A small image captioner, trained from scratch.
Model: 9.56M parameters, encoder norm batchnorm, encoder depths [2, 2, 2, 2], decoder width 256, decoder layers 6, decoder norm layernorm, decoder activation gelu_tanh.
Training: nadamw at rate 0.00097, 9200 steps.
Data: trained on photos with spoken descriptions (Open Images, Localized Narratives), 203450 training examples, 5.8 epochs.
Rows from block 3 of the text decoder, named by matrix and row number. Rows with one number belong to one neuron. Each number is 200 + 40 x the weight over the matrix's rms, rounded and kept within 0 to 999. All counts start at 0.
# fc1: MLP up (decoder.blocks.3.mlp.fc1.weight, 1024x256), inputs 0-127
# fc2: MLP down (decoder.blocks.3.mlp.fc2.weight, 256x1024, transposed), outputs 0-127
fc1.176,160,179,232,171,210,188,214,204,198,179,181,149,104,249,168,213,178,239,206,216,189,265,201,158,240,241,203,193,211,298,219,194,174,157,211,220,157,199,134,184,195,239,156,162,172,131,208,255,282,204,149,198,196,163,185,238,241,177,161,138,138,190,165,170,189,208,182,242,196,157,200,215,180,194,220,243,184,351,244,166,167,109,161,236,123,303,249,201,240,227,177,162,204,161,134,140,215,202,204,237,171,183,257,238,238,206,175,191,232,236,204,261,173,245,208,198,232,149,225,213,207,271,153,191,241,216,154,170
fc1.177,118,160,155,172,214,154,259,110,201,196,254,245,200,158,169,204,189,249,164,173,243,161,218,185,196,229,197,183,192,233,187,236,84,232,237,177,134,197,243,170,278,158,251,92,188,192,183,224,184,184,228,211,133,275,167,204,275,198,122,132,212,256,177,247,164,229,227,237,267,211,171,156,218,171,269,181,182,165,230,198,160,197,143,163,243,183,227,193,239,212,244,136,203,202,176,199,190,189,211,244,204,162,193,210,245,209,264,237,236,121,279,202,205,147,107,236,217,190,221,211,269,201,188,215,237,165,156,155
fc1.178,152,163,199,178,231,201,255,156,331,122,245,207,215,255,142,242,131,213,84,197,268,217,176,188,172,187,255,285,233,166,273,172,199,201,219,194,120,209,296,205,187,311,179,85,248,229,177,224,200,220,175,210,169,146,186,225,194,254,208,218,141,187,208,170,163,268,208,215,174,186,236,173,199,161,205,241,133,213,253,195,203,223,176,153,173,184,210,175,222,184,233,196,202,239,232,272,189,189,214,300,135,241,175,242,199,217,201,163,218,212,190,234,249,222,202,215,151,188,250,201,251,128,205,245,245,215,201,183
fc1.179,242,195,151,199,219,160,226,206,236,175,207,153,251,211,252,237,179,217,227,201,178,210,219,243,185,176,121,142,177,234,291,229,165,189,201,124,178,169,173,226,209,243,179,167,185,169,186,261,191,197,208,240,176,227,186,188,247,190,118,184,171,142,234,179,165,254,220,236,139,156,147,165,268,152,147,210,256,143,227,186,107,195,168,178,143,169,168,226,258,175,162,208,179,231,218,181,206,188,251,167,151,263,184,230,267,188,221,254,189,205,229,168,214,171,184,170,121,241,209,210,167,178,194,135,186,200,102,140
fc1.180,172,182,230,219,259,226,133,220,228,139,145,177,171,174,190,212,227,237,194,162,212,243,268,194,235,181,197,173,229,175,221,248,223,217,146,173,239,122,170,211,228,204,146,208,247,201,212,273,231,170,138,205,245,243,194,274,219,230,156,175,163,142,170,208,146,218,165,180,208,192,220,252,152,164,141,206,269,197,304,160,209,253,193,214,208,99,183,198,210,235,152,208,172,208,131,185,252,210,271,155,185,178,161,186,192,286,177,181,257,183,223,200,237,144,232,220,128,190,206,150,158,174,143,230,149,244,172,207
fc1.181,197,205,153,166,205,218,227,181,218,197,215,160,203,211,231,209,245,181,223,280,237,213,198,209,139,191,209,190,218,220,118,200,200,271,207,138,199,218,276,175,167,260,132,180,268,167,198,174,211,187,266,228,95,153,170,259,235,168,220,161,155,180,231,247,177,275,237,206,195,188,218,178,253,206,162,190,194,238,244,175,157,163,144,87,210,160,199,223,191,220,242,130,275,192,139,96,208,230,260,251,154,211,210,177,184,147,117,217,235,211,169,218,235,249,119,201,165,204,230,263,187,228,164,252,223,172,195,153
fc1.183,247,262,112,172,226,225,233,143,156,134,226,110,190,171,161,201,235,190,169,159,189,199,155,211,241,150,180,238,220,134,192,128,224,101,218,213,170,156,201,213,189,258,181,149,176,163,128,317,168,207,187,196,194,152,187,249,176,192,179,180,283,183,225,182,242,238,193,320,278,163,234,212,90,144,150,187,216,232,246,240,153,187,197,198,200,235,229,155,258,140,155,216,207,197,246,121,161,111,218,149,213,185,187,156,281,244,208,257,247,246,209,196,221,180,168,225,195,142,156,216,143,209,186,246,196,202,211,236
fc1.184,214,135,163,222,242,168,209,232,204,204,189,254,209,171,185,268,193,271,173,172,196,225,144,189,273,128,113,158,146,219,198,238,165,219,214,253,191,237,252,239,135,209,149,131,246,179,129,235,210,218,176,199,195,179,172,154,204,133,246,242,166,153,242,203,180,200,199,167,299,207,153,241,152,223,185,173,195,116,209,223,144,159,241,247,212,207,194,212,158,249,187,208,283,202,201,212,181,264,241,257,186,184,119,215,202,211,157,180,205,118,190,173,221,142,105,192,240,188,225,249,182,272,172,254,171,243,204,207
fc1.185,162,147,232,153,239,198,196,230,244,200,173,248,198,268,135,330,176,159,238,174,193,231,182,183,186,197,208,164,155,288,189,125,179,239,219,179,118,191,255,268,89,223,206,199,244,74,173,194,262,235,139,255,265,158,210,191,213,187,190,196,183,157,195,175,164,199,188,243,180,185,139,234,197,182,145,221,273,220,195,237,240,180,219,267,178,178,154,292,278,199,158,206,173,254,273,206,145,144,152,185,161,221,227,204,201,220,79,304,199,176,232,163,216,248,200,139,178,196,180,151,207,213,129,186,252,229,225,147
fc1.186,208,202,221,208,160,263,208,175,180,209,200,172,292,236,147,302,156,192,226,125,222,219,181,208,245,129,200,133,184,238,222,200,169,173,234,247,158,133,168,233,155,197,206,148,187,165,197,251,158,154,242,203,232,228,266,167,180,198,170,168,196,276,220,203,212,228,191,231,246,186,167,216,162,191,136,207,193,258,248,179,190,268,176,185,176,209,230,235,190,206,97,189,111,183,237,220,180,130,175,115,254,188,194,194,205,183,282,213,178,155,171,175,236,178,178,198,185,191,245,255,234,268,178,276,214,247,231,160
fc1.187,172,195,219,202,244,176,199,180,153,207,265,184,228,168,209,206,151,100,209,195,271,255,185,273,236,197,235,214,106,209,227,144,237,207,184,171,209,186,194,198,256,189,194,216,228,199,216,226,160,180,232,236,173,246,276,169,205,193,205,178,186,185,230,205,177,223,262,243,250,180,237,224,211,175,163,206,226,183,265,251,155,163,186,128,150,236,158,220,224,196,264,205,161,192,229,165,190,198,161,217,193,205,146,244,252,213,146,208,205,223,209,191,203,187,211,192,152,177,107,208,212,161,153,184,195,254,174,174
fc1.188,181,232,160,174,310,207,186,157,214,163,158,190,181,265,144,282,207,157,171,194,186,126,272,185,215,205,214,168,196,229,198,199,276,166,256,272,176,140,232,213,161,281,144,168,238,198,110,182,326,142,162,182,118,287,151,134,119,145,182,176,184,166,277,143,119,279,165,213,227,188,158,218,218,163,220,180,209,139,142,206,139,239,250,148,108,189,69,250,301,232,187,172,174,221,147,159,185,208,200,234,132,205,186,227,312,248,212,296,218,200,207,258,227,170,173,195,156,202,301,214,188,230,174,298,220,231,183,197
fc1.189,207,198,235,154,202,175,244,180,251,186,164,176,185,167,150,252,204,149,217,186,181,208,234,172,231,187,197,195,201,147,156,206,213,168,236,157,184,134,165,180,158,249,153,206,254,220,231,230,240,226,166,187,207,170,143,207,196,189,170,261,223,209,257,204,201,185,262,172,172,172,194,228,148,136,174,189,234,218,224,197,158,209,130,226,177,288,179,237,225,247,192,255,191,189,198,224,266,235,266,185,183,153,205,181,197,251,240,215,174,198,252,283,182,136,158,162,200,122,159,176,286,173,159,188,156,216,164,184
fc1.190,193,192,233,233,282,258,213,112,206,128,220,128,229,205,162,248,182,149,162,172,212,165,270,272,188,238,181,210,232,197,215,200,177,143,223,224,213,149,206,199,245,189,217,194,207,98,242,144,265,203,175,217,236,203,152,175,212,172,178,174,191,200,230,168,163,244,192,211,152,185,185,214,206,167,185,223,158,210,219,199,220,208,224,234,105,212,165,142,197,201,268,228,185,189,257,176,246,252,155,224,123,278,133,206,261,196,240,217,292,164,149,240,182,164,193,249,97,156,154,241,276,242,180,105,164,259,146,146
fc1.191,175,221,252,171,239,211,246,213,255,128,185,215,197,241,139,202,155,184,200,229,166,169,153,227,115,231,167,237,251,133,236,161,225,181,202,208,247,244,193,181,215,256,196,196,188,228,202,207,127,224,198,208,183,164,182,236,217,213,252,162,235,231,200,211,202,225,230,202,258,195,217,216,209,164,120,190,189,206,258,162,147,199,226,196,138,297,122,192,223,282,121,235,141,169,213,241,148,273,233,186,194,197,213,111,199,181,213,196,290,171,228,200,159,141,183,164,117,119,166,211,232,215,205,197,214,199,257,135
fc1.192,206,226,239,269,222,144,228,137,210,165,203,155,210,256,191,204,189,207,102,266,178,198,218,145,205,267,166,204,185,179,210,197,125,183,138,245,197,220,160,241,114,198,158,119,213,176,229,238,179,144,190,205,214,197,152,218,206,155,182,181,155,258,200,165,158,205,201,205,196,188,184,245,273,223,198,152,247,235,267,302,206,221,184,251,201,195,211,208,217,244,204,196,86,183,177,228,260,200,239,155,240,183,194,165,175,229,191,198,205,191,247,212,265,204,190,139,145,89,189,187,197,128,144,215,183,187,212,139
fc1.193,228,236,193,138,215,243,225,83,161,184,223,253,215,178,172,206,250,213,153,204,169,181,231,259,197,175,203,213,195,184,233,224,134,131,160,238,107,191,172,160,188,201,242,117,211,208,178,221,208,215,220,195,218,188,188,229,182,191,244,125,155,159,251,183,204,181,189,327,271,111,120,138,162,202,204,168,172,211,266,153,152,173,182,183,212,261,255,163,211,201,270,236,175,211,149,177,212,193,137,242,186,192,228,179,224,247,183,280,222,185,189,194,208,190,228,219,188,215,176,166,262,230,177,173,211,191,137,208
fc1.194,115,151,255,177,214,196,210,209,247,176,164,182,172,249,162,260,225,208,225,203,151,218,188,203,159,195,219,191,234,213,163,186,135,194,142,182,173,185,156,221,141,290,149,217,282,113,169,159,169,198,161,278,209,215,219,212,242,233,249,204,183,252,199,174,197,202,188,271,231,201,155,192,190,135,155,212,254,158,213,218,175,204,207,195,150,160,174,158,269,188,264,222,124,189,145,209,175,213,201,184,198,258,272,182,219,229,238,218,241,165,289,151,185,273,172,135,137,250,217,245,195,180,173,200,271,148,171,235
fc1.195,211,168,199,214,238,204,161,120,230,74,197,171,147,230,227,232,200,238,146,238,169,131,263,231,219,134,183,184,256,188,184,218,175,243,177,277,244,213,168,217,202,185,172,139,212,229,171,199,103,136,267,252,135,257,150,258,254,200,153,169,220,267,231,195,212,144,231,268,202,198,219,183,166,175,111,173,228,131,199,185,148,222,91,184,176,223,246,215,245,227,179,200,191,187,186,182,208,142,252,158,177,223,179,210,212,267,222,226,210,257,254,224,244,207,194,156,182,231,143,155,237,216,210,286,177,198,123,200
fc1.196,115,229,183,203,250,243,239,250,193,163,199,120,220,225,141,160,147,175,164,129,250,169,147,172,238,214,228,225,173,270,132,181,244,224,195,190,185,204,189,146,193,198,120,245,226,214,195,223,215,179,171,208,184,179,199,219,170,189,129,182,257,141,180,225,205,266,301,171,265,232,238,195,223,114,180,173,201,157,282,204,183,161,173,166,216,250,159,202,222,232,217,201,213,232,181,205,148,153,257,170,135,203,183,209,167,173,211,221,190,196,229,173,196,182,138,229,150,168,206,203,239,224,144,168,175,244,216,185
fc1.197,161,180,246,180,222,224,251,109,209,135,242,220,188,164,144,183,210,181,172,218,173,118,202,197,223,217,201,276,258,167,208,219,193,197,229,168,200,112,303,166,240,204,150,208,239,237,242,200,252,167,220,230,219,165,222,193,208,139,150,132,230,213,174,168,268,261,198,273,281,170,183,219,141,147,203,146,214,251,215,191,161,264,219,117,204,282,217,201,277,179,237,303,187,212,143,218,178,187,218,208,135,179,265,156,189,187,203,188,234,194,202,280,223,194,103,212,140,191,195,237,255,145,269,176,217,155,169,182
fc1.198,204,163,197,199,177,163,210,143,249,132,210,152,302,259,241,230,218,174,192,179,203,211,171,227,253,222,144,145,174,284,211,178,182,206,164,167,172,205,125,224,173,213,159,186,215,173,97,273,257,241,193,213,195,176,197,221,202,141,191,257,135,220,185,117,90,184,287,231,255,197,154,149,216,235,217,221,190,172,193,169,238,225,213,183,155,192,235,269,213,162,142,198,191,244,193,200,201,101,174,262,187,202,180,213,209,172,215,267,158,182,227,134,238,156,193,178,177,211,204,255,234,185,109,187,176,204,228,167
fc1.199,189,195,191,192,207,223,225,218,249,179,170,185,191,184,161,185,240,232,141,127,158,210,228,247,192,181,205,268,262,180,182,147,179,147,265,202,237,184,219,257,229,173,113,186,297,270,240,222,210,222,233,208,190,257,223,230,244,131,137,210,211,184,207,167,141,184,129,160,242,219,211,210,236,137,126,232,198,213,193,173,211,246,219,205,147,261,181,194,222,217,228,282,202,191,206,198,196,212,209,225,162,231,150,137,252,249,182,196,216,222,167,248,248,158,135,140,195,156,129,177,267,127,205,241,211,215,245,189
fc1.200,168,211,241,156,248,199,175,202,183,216,184,178,164,292,163,181,173,188,202,129,167,188,233,154,199,225,135,198,211,212,184,202,127,145,186,275,160,225,210,158,175,191,190,190,258,223,171,161,191,137,257,186,164,150,205,259,281,195,209,218,166,215,222,246,162,165,218,178,240,173,181,106,182,266,183,224,195,214,294,201,226,208,217,150,164,153,175,187,243,231,239,178,169,246,224,118,234,168,204,206,213,126,237,151,187,243,217,229,283,205,124,177,237,229,216,152,181,233,199,209,187,212,192,222,261,190,180,262
fc1.201,200,192,224,161,195,209,202,193,237,156,108,162,112,227,168,150,175,157,226,121,171,236,230,165,270,145,206,210,253,179,150,208,167,232,175,191,179,148,134,282,151,133,227,196,259,198,220,231,87,162,260,257,197,242,223,199,224,208,272,188,176,204,236,214,217,230,230,163,198,183,188,226,199,161,106,257,185,228,243,237,151,257,192,169,263,186,250,282,196,216,213,188,165,204,174,147,126,146,173,297,181,122,150,173,260,190,205,259,222,214,180,191,239,154,124,185,176,107,248,184,267,226,128,144,165,116,175,191
fc1.202,155,195,240,145,199,249,223,141,185,207,165,266,192,241,184,216,180,189,145,175,248,219,140,232,256,210,154,211,163,199,231,172,171,188,200,148,192,185,180,192,245,164,222,183,131,189,188,215,213,184,298,188,240,231,193,261,283,183,210,202,192,207,271,191,132,245,250,228,172,183,170,195,193,193,124,190,110,199,218,249,202,202,156,258,144,147,246,221,195,179,187,241,211,191,205,150,153,194,176,168,140,226,220,219,184,231,180,201,221,223,228,313,230,203,149,202,238,251,215,180,201,227,219,175,230,141,217,225
fc1.203,178,220,212,114,240,266,238,214,249,203,186,206,193,258,185,228,226,164,146,197,156,216,230,141,174,182,147,199,185,260,167,214,206,196,257,182,183,162,165,142,168,291,108,227,230,163,206,164,234,220,173,176,210,226,139,162,215,166,260,216,182,252,164,179,178,214,148,191,213,212,172,158,254,237,158,244,202,217,258,128,149,149,153,189,225,189,135,146,284,212,238,227,194,216,141,191,201,225,291,200,246,186,160,166,176,222,207,230,296,180,180,147,240,220,152,289,156,239,227,251,246,142,242,179,208,197,200,147
fc2.176,211,208,248,228,201,236,279,256,196,127,289,170,166,244,204,270,159,145,164,221,234,221,252,156,183,181,204,218,202,223,134,254,199,142,182,257,207,215,180,210,206,192,85,211,192,149,309,155,206,205,172,262,197,186,202,255,206,172,210,173,196,257,202,236,205,203,253,163,190,237,171,199,153,219,154,209,176,206,159,170,224,225,128,203,118,122,234,113,224,225,266,202,160,159,168,119,184,162,161,236,157,184,171,176,243,147,197,208,175,256,121,193,178,250,144,164,175,207,232,170,180,161,171,184,274,264,182,214
fc2.177,180,188,213,210,205,184,198,260,183,209,94,253,173,225,171,220,188,181,262,231,173,200,248,224,176,248,210,139,214,249,185,224,213,242,193,181,261,233,177,228,175,220,155,233,297,174,174,105,270,224,183,157,164,134,205,258,236,207,158,202,217,226,221,266,220,219,126,156,188,195,206,203,199,235,186,223,123,191,216,175,196,195,248,186,203,169,180,232,201,262,191,230,206,163,241,241,206,168,163,271,192,196,187,214,215,139,136,174,204,156,269,176,213,169,182,206,267,139,229,171,221,188,206,154,132,217,190,168
fc2.178,158,203,166,185,219,133,169,205,146,186,160,194,207,97,176,248,183,165,155,156,250,256,291,210,263,148,154,184,191,180,151,145,215,292,221,201,181,195,135,206,268,188,248,295,148,239,217,225,197,254,201,145,227,198,161,226,256,265,181,285,270,188,176,185,234,157,242,196,197,216,177,200,229,218,195,200,223,232,113,220,197,181,83,198,182,199,235,224,250,158,223,268,324,207,204,205,108,181,198,158,174,218,252,153,145,164,194,231,192,184,121,248,185,216,188,209,162,139,219,208,239,212,244,206,150,209,234,231
fc2.179,101,160,235,198,220,213,185,177,227,185,199,190,186,172,203,197,164,197,166,254,217,220,200,228,191,173,215,193,226,242,183,205,205,190,201,169,266,182,179,176,237,190,160,164,234,168,178,147,158,146,206,198,142,306,204,201,201,170,207,173,131,194,176,180,223,263,179,141,197,182,175,227,239,121,180,151,187,249,202,159,205,187,174,193,193,203,234,225,237,198,184,225,177,204,198,158,205,175,176,232,235,179,207,227,213,179,132,168,171,159,175,232,212,242,223,177,273,126,179,243,171,182,148,221,162,251,196,184
fc2.180,181,198,146,196,141,180,178,149,153,145,202,237,214,208,196,208,242,221,301,181,220,141,198,171,218,139,149,172,167,241,283,144,157,184,152,233,200,159,158,216,168,166,248,269,186,265,213,231,235,194,200,147,180,204,202,163,227,178,201,211,265,210,205,241,164,183,177,200,231,212,240,136,225,170,188,197,186,156,179,174,200,222,230,227,190,223,208,224,244,143,202,233,129,151,240,190,161,216,183,215,253,241,181,181,234,234,228,255,244,174,175,89,152,130,208,220,226,239,185,197,145,177,167,70,208,218,198,188
fc2.181,228,211,226,205,292,196,155,181,217,230,207,250,132,106,272,207,210,130,198,194,213,250,251,156,211,186,229,207,232,176,206,183,180,232,249,202,101,184,247,191,234,139,200,178,235,254,214,210,193,162,194,160,200,219,96,296,253,149,281,212,221,216,166,228,204,217,157,153,158,239,173,220,139,201,225,259,246,222,277,159,211,216,215,260,243,271,120,179,194,214,272,255,206,221,225,224,194,180,203,152,121,253,223,121,155,222,246,263,263,239,243,231,136,189,251,153,172,194,167,129,173,164,173,195,252,170,191,187
fc2.183,132,211,186,210,169,164,223,163,218,155,150,290,207,241,225,237,260,196,191,324,239,200,230,164,253,268,151,228,153,250,218,148,113,139,189,263,178,191,163,225,187,258,211,167,255,123,173,151,253,189,266,278,220,230,147,220,172,201,221,217,193,161,253,88,236,200,226,167,210,192,211,151,158,190,196,165,162,208,165,245,95,172,188,120,231,168,202,135,234,168,218,134,160,181,115,184,241,131,183,228,166,160,129,246,266,264,252,259,274,178,145,171,181,200,142,249,195,145,224,125,215,203,237,175,138,190,250,249
fc2.184,195,296,234,233,244,177,179,144,210,235,201,193,256,235,177,202,121,267,244,193,154,241,182,182,229,129,159,227,183,238,139,218,210,254,180,199,216,206,187,222,232,223,295,195,228,194,125,205,219,235,234,214,192,193,229,232,199,106,139,224,239,191,171,305,203,158,220,241,168,141,169,144,198,255,177,173,157,214,156,132,242,174,214,218,214,213,152,208,177,254,230,239,237,218,187,319,170,196,226,167,241,157,187,224,207,242,204,131,197,190,192,131,185,176,235,197,217,128,239,195,150,263,187,241,268,170,199,212
fc2.185,209,262,169,222,145,231,211,221,231,135,151,209,197,79,209,225,213,238,287,179,191,217,153,251,149,180,155,189,299,215,194,274,225,197,197,141,99,204,199,207,200,116,198,246,210,242,207,269,278,225,209,254,227,144,206,160,219,177,186,205,233,147,199,213,244,120,194,245,199,181,164,145,222,274,237,119,189,227,230,171,282,171,225,266,195,236,302,210,242,250,162,149,196,229,227,238,162,192,200,193,240,204,247,106,155,152,276,228,278,206,150,198,196,224,146,221,170,170,138,189,229,215,142,149,222,131,193,143
fc2.186,110,215,222,203,132,216,155,159,222,202,123,229,237,176,231,202,168,114,177,267,222,178,257,156,182,273,229,229,247,283,208,184,204,254,199,201,216,220,212,158,187,200,140,155,197,210,273,165,236,158,274,172,153,215,168,220,210,208,239,272,231,138,173,230,166,239,184,192,196,195,216,194,249,177,235,218,208,247,194,215,185,228,221,158,223,259,257,164,164,134,200,247,163,236,191,190,179,229,239,200,172,263,157,210,197,224,103,208,246,135,262,222,196,246,165,261,231,242,148,238,164,176,232,147,129,234,139,149
fc2.187,148,166,267,216,197,188,190,179,183,176,197,212,200,232,123,111,171,237,165,171,184,165,162,190,178,166,206,199,186,167,264,172,231,189,206,215,214,168,179,199,208,210,184,245,236,183,191,204,154,215,195,139,149,224,227,185,204,266,300,105,202,193,224,231,185,217,281,181,209,191,201,180,163,167,182,203,234,137,230,194,241,216,257,203,216,238,185,218,248,223,146,226,231,272,202,208,147,230,174,233,172,234,208,233,166,193,207,167,251,205,162,163,207,167,142,217,220,218,233,223,225,212,221,209,232,172,191,210
fc2.188,205,251,184,175,149,149,189,194,212,232,155,215,176,217,175,151,250,104,185,176,234,162,251,201,271,308,228,172,209,133,160,174,239,125,227,172,184,187,162,260,234,199,276,244,207,255,182,219,331,279,158,269,151,181,207,130,41,158,264,201,224,200,194,207,194,228,207,229,168,161,210,89,162,165,227,186,222,232,210,117,241,294,244,149,187,199,110,229,216,169,226,162,224,258,190,245,276,231,121,229,215,259,172,195,212,183,251,264,248,175,163,234,211,159,248,265,197,187,275,248,197,202,154,181,151,246,182,208
fc2.189,262,216,198,157,218,289,183,235,174,222,248,157,106,253,159,221,239,211,288,150,240,209,232,172,223,222,217,192,199,244,174,193,177,137,180,217,227,169,218,156,229,230,200,276,193,200,260,272,270,170,212,179,224,191,168,221,159,191,113,173,218,212,171,216,168,235,157,195,188,172,233,224,169,186,177,158,215,160,182,206,263,137,186,215,102,202,212,154,217,213,208,234,195,163,210,185,153,236,225,240,173,152,200,128,160,168,165,197,158,242,190,226,121,216,235,212,150,218,196,169,179,151,183,196,174,227,240,239
fc2.190,167,238,150,232,213,159,246,115,185,246,226,146,170,218,212,204,228,230,228,209,187,200,138,167,151,218,167,160,244,178,286,263,136,194,125,134,222,186,186,223,235,250,142,200,178,163,243,181,275,224,177,252,204,122,174,143,223,186,263,212,189,222,245,233,231,180,189,239,150,212,215,112,228,275,219,217,111,209,211,209,187,273,290,190,217,146,240,188,273,154,187,205,165,227,138,218,252,211,188,207,137,133,111,221,185,172,184,141,212,216,176,202,286,175,218,236,289,205,195,200,217,213,234,233,174,193,207,206
fc2.191,173,173,107,220,186,153,213,196,192,180,240,163,256,278,218,76,238,224,120,180,199,149,189,245,220,206,295,222,193,175,133,212,194,175,222,304,265,158,199,197,177,111,275,282,200,227,199,181,257,133,259,140,175,152,176,139,174,225,173,179,155,201,185,232,244,161,113,293,149,175,212,181,88,176,211,246,206,161,209,192,240,260,235,194,211,232,230,146,266,185,200,154,268,224,275,227,149,173,82,222,203,181,215,234,259,205,234,179,185,245,157,238,189,227,284,242,171,287,255,218,207,223,242,172,193,208,168,239
fc2.192,217,217,161,153,228,294,201,204,208,180,206,201,293,138,231,140,176,194,260,207,243,145,122,189,270,235,174,214,210,150,239,233,272,199,232,171,166,91,261,218,205,207,172,172,104,182,261,203,185,200,176,209,200,192,256,191,125,194,218,114,197,163,213,191,190,184,178,245,210,244,234,179,162,251,206,200,241,178,262,176,153,168,239,187,241,207,162,158,129,223,199,178,255,141,225,181,192,212,221,192,208,240,181,174,185,180,162,120,210,238,162,244,253,255,166,178,241,257,200,174,202,207,245,232,247,160,256,190
fc2.193,166,194,262,191,192,178,214,209,211,138,222,230,177,252,210,259,195,194,201,248,186,182,194,182,195,245,168,183,139,241,162,254,207,170,209,185,235,199,166,261,186,206,146,154,181,155,226,123,214,221,245,221,137,202,187,221,236,143,151,233,180,180,250,156,228,264,214,147,198,208,145,163,156,159,152,193,217,238,162,232,113,171,181,169,256,153,225,201,251,140,146,212,131,201,178,136,205,148,189,209,138,133,169,228,222,226,177,225,171,140,200,254,168,177,154,165,204,205,270,195,180,214,239,225,147,228,176,191
fc2.194,236,156,190,230,232,195,199,202,184,236,186,238,271,165,284,201,246,217,184,216,217,191,240,180,256,164,175,184,215,202,220,203,249,230,236,150,207,195,132,223,200,234,236,251,202,191,248,200,208,250,258,180,133,200,122,202,222,232,201,159,221,159,169,206,190,143,176,168,184,243,222,181,210,219,174,156,252,283,196,266,202,172,200,123,165,249,172,242,175,226,243,144,266,173,179,211,221,181,193,242,170,201,229,154,174,316,238,266,192,175,179,218,131,218,169,236,208,232,174,206,212,216,150,199,166,214,149,206
fc2.195,112,277,203,222,210,202,215,223,222,220,166,195,148,178,271,202,209,145,112,245,130,231,267,146,229,200,164,168,193,258,308,157,166,205,223,200,240,196,220,204,175,240,203,202,216,259,239,236,197,184,308,203,180,216,214,204,161,154,138,280,210,156,229,210,215,142,140,286,149,213,215,97,255,237,154,192,216,178,232,192,197,180,163,173,244,200,195,215,199,150,220,219,257,163,142,165,170,141,255,156,189,154,216,215,174,232,177,240,164,252,173,217,176,234,173,197,193,208,251,216,138,134,248,225,190,181,256,177
fc2.196,156,244,161,256,194,193,189,158,226,177,202,267,227,264,146,211,247,268,186,107,177,197,189,159,272,202,242,194,157,175,185,239,156,207,273,244,167,223,176,263,185,203,192,163,260,203,172,219,206,172,242,227,160,254,192,222,199,291,215,231,140,232,174,145,173,270,238,148,151,182,166,235,198,146,183,187,224,215,176,172,218,165,166,241,265,242,240,256,143,249,117,184,279,191,203,246,213,113,127,180,221,222,201,178,239,169,250,175,153,201,116,187,202,228,175,211,260,174,263,194,179,182,153,229,210,176,227,265
fc2.197,214,211,233,156,201,108,208,282,129,241,194,155,162,219,139,186,202,246,215,180,130,213,205,214,249,218,130,266,192,171,224,113,217,208,149,233,227,156,156,171,165,270,233,288,173,205,201,219,211,256,189,162,201,249,193,215,227,170,217,238,206,275,184,238,142,115,201,213,149,202,270,204,184,218,191,191,258,249,169,253,192,169,223,178,193,150,161,224,235,169,253,114,172,177,239,186,190,195,194,159,240,267,221,188,181,132,239,150,170,194,273,156,194,206,219,239,175,235,178,246,169,245,288,203,173,250,195,186
fc2.198,202,187,113,149,221,225,239,266,197,195,182,155,203,235,211,146,165,237,268,142,200,205,98,197,190,145,230,276,193,204,155,197,244,212,171,194,213,192,265,168,228,178,217,183,196,200,238,232,167,178,191,115,164,231,153,286,225,278,205,86,242,209,87,216,234,234,225,263,175,239,222,267,188,190,162,135,228,201,216,285,131,173,175,210,232,244,126,167,97,270,190,149,270,110,213,215,245,292,230,149,216,298,193,172,128,234,114,205,267,220,213,227,246,205,163,184,178,208,121,139,179,243,272,231,180,171,209,183
fc2.199,164,275,252,209,189,196,183,218,266,224,232,184,204,220,225,170,217,202,148,196,148,258,268,135,186,253,247,210,212,204,220,177,121,210,230,220,171,227,255,183,169,145,183,183,196,292,198,219,149,221,264,129,158,246,186,239,184,209,179,261,201,195,245,190,269,124,248,194,150,275,207,204,286,215,115,226,221,223,225,192,208,119,154,158,207,193,226,148,186,218,164,254,172,173,241,148,183,209,181,139,173,271,223,219,123,189,201,146,207,194,269,191,174,221,164,130,144,275,206,256,165,229,233,289,167,247,219,213
fc2.200,189,205,154,198,238,193,228,218,268,205,190,247,272,265,128,212,212,178,231,198,214,224,196,164,220,235,213,157,236,144,252,179,259,208,198,193,198,167,256,185,188,183,207,198,194,223,175,204,211,200,224,169,236,156,272,192,216,225,188,214,181,230,195,252,134,241,163,220,250,200,253,203,187,230,246,258,142,189,245,183,227,201,236,222,178,119,162,254,175,167,229,236,260,199,142,169,147,113,181,148,208,177,163,180,225,172,221,171,166,182,176,154,205,205,192,168,223,227,267,235,269,224,176,260,231,150,234,173
fc2.201,283,198,179,164,158,132,124,246,189,163,161,158,178,263,257,167,229,207,219,193,148,215,233,215,131,198,234,193,213,228,146,134,214,246,244,223,273,204,162,186,220,160,211,206,148,232,182,219,201,167,165,165,161,189,191,217,205,250,194,207,150,194,215,259,230,202,178,240,190,203,255,205,189,240,93,190,276,209,166,222,247,199,286,193,172,215,149,170,164,178,226,211,219,136,278,218,136,245,208,206,185,175,191,151,180,144,206,211,185,214,267,241,202,234,267,169,244,221,215,247,214,103,173,170,182,203,156,171
fc2.202,282,211,200,264,188,187,122,249,190,260,174,161,282,136,197,198,200,234,181,187,250,192,148,189,191,238,205,158,217,160,141,257,256,263,225,219,212,218,263,204,213,245,230,174,236,197,239,207,244,196,139,186,201,171,205,124,185,172,209,167,216,182,169,177,179,227,170,147,249,201,175,270,193,204,301,171,252,230,201,227,274,185,177,142,239,258,121,220,120,223,167,219,243,195,179,237,234,262,228,155,221,262,207,221,196,132,178,251,153,199,221,211,138,225,129,164,225,151,209,228,209,209,160,187,209,208,181,134
fc2.203,221,230,161,185,189,188,128,152,181,200,152,243,221,172,186,157,153,187,261,151,158,186,202,258,136,173,243,190,189,236,215,167,187,242,117,249,198,191,236,188,180,171,297,209,177,201,179,232,201,194,156,218,155,219,198,194,217,159,147,136,220,189,154,224,204,139,191,219,130,204,177,225,175,296,239,116,252,176,220,227,187,192,230,200,170,192,215,167,175,242,175,207,214,190,205,278,266,201,241,243,246,250,255,172,166,217,230,209,222,214,189,166,164,176,227,199,186,225,145,144,269,168,132,236,252,243,243,266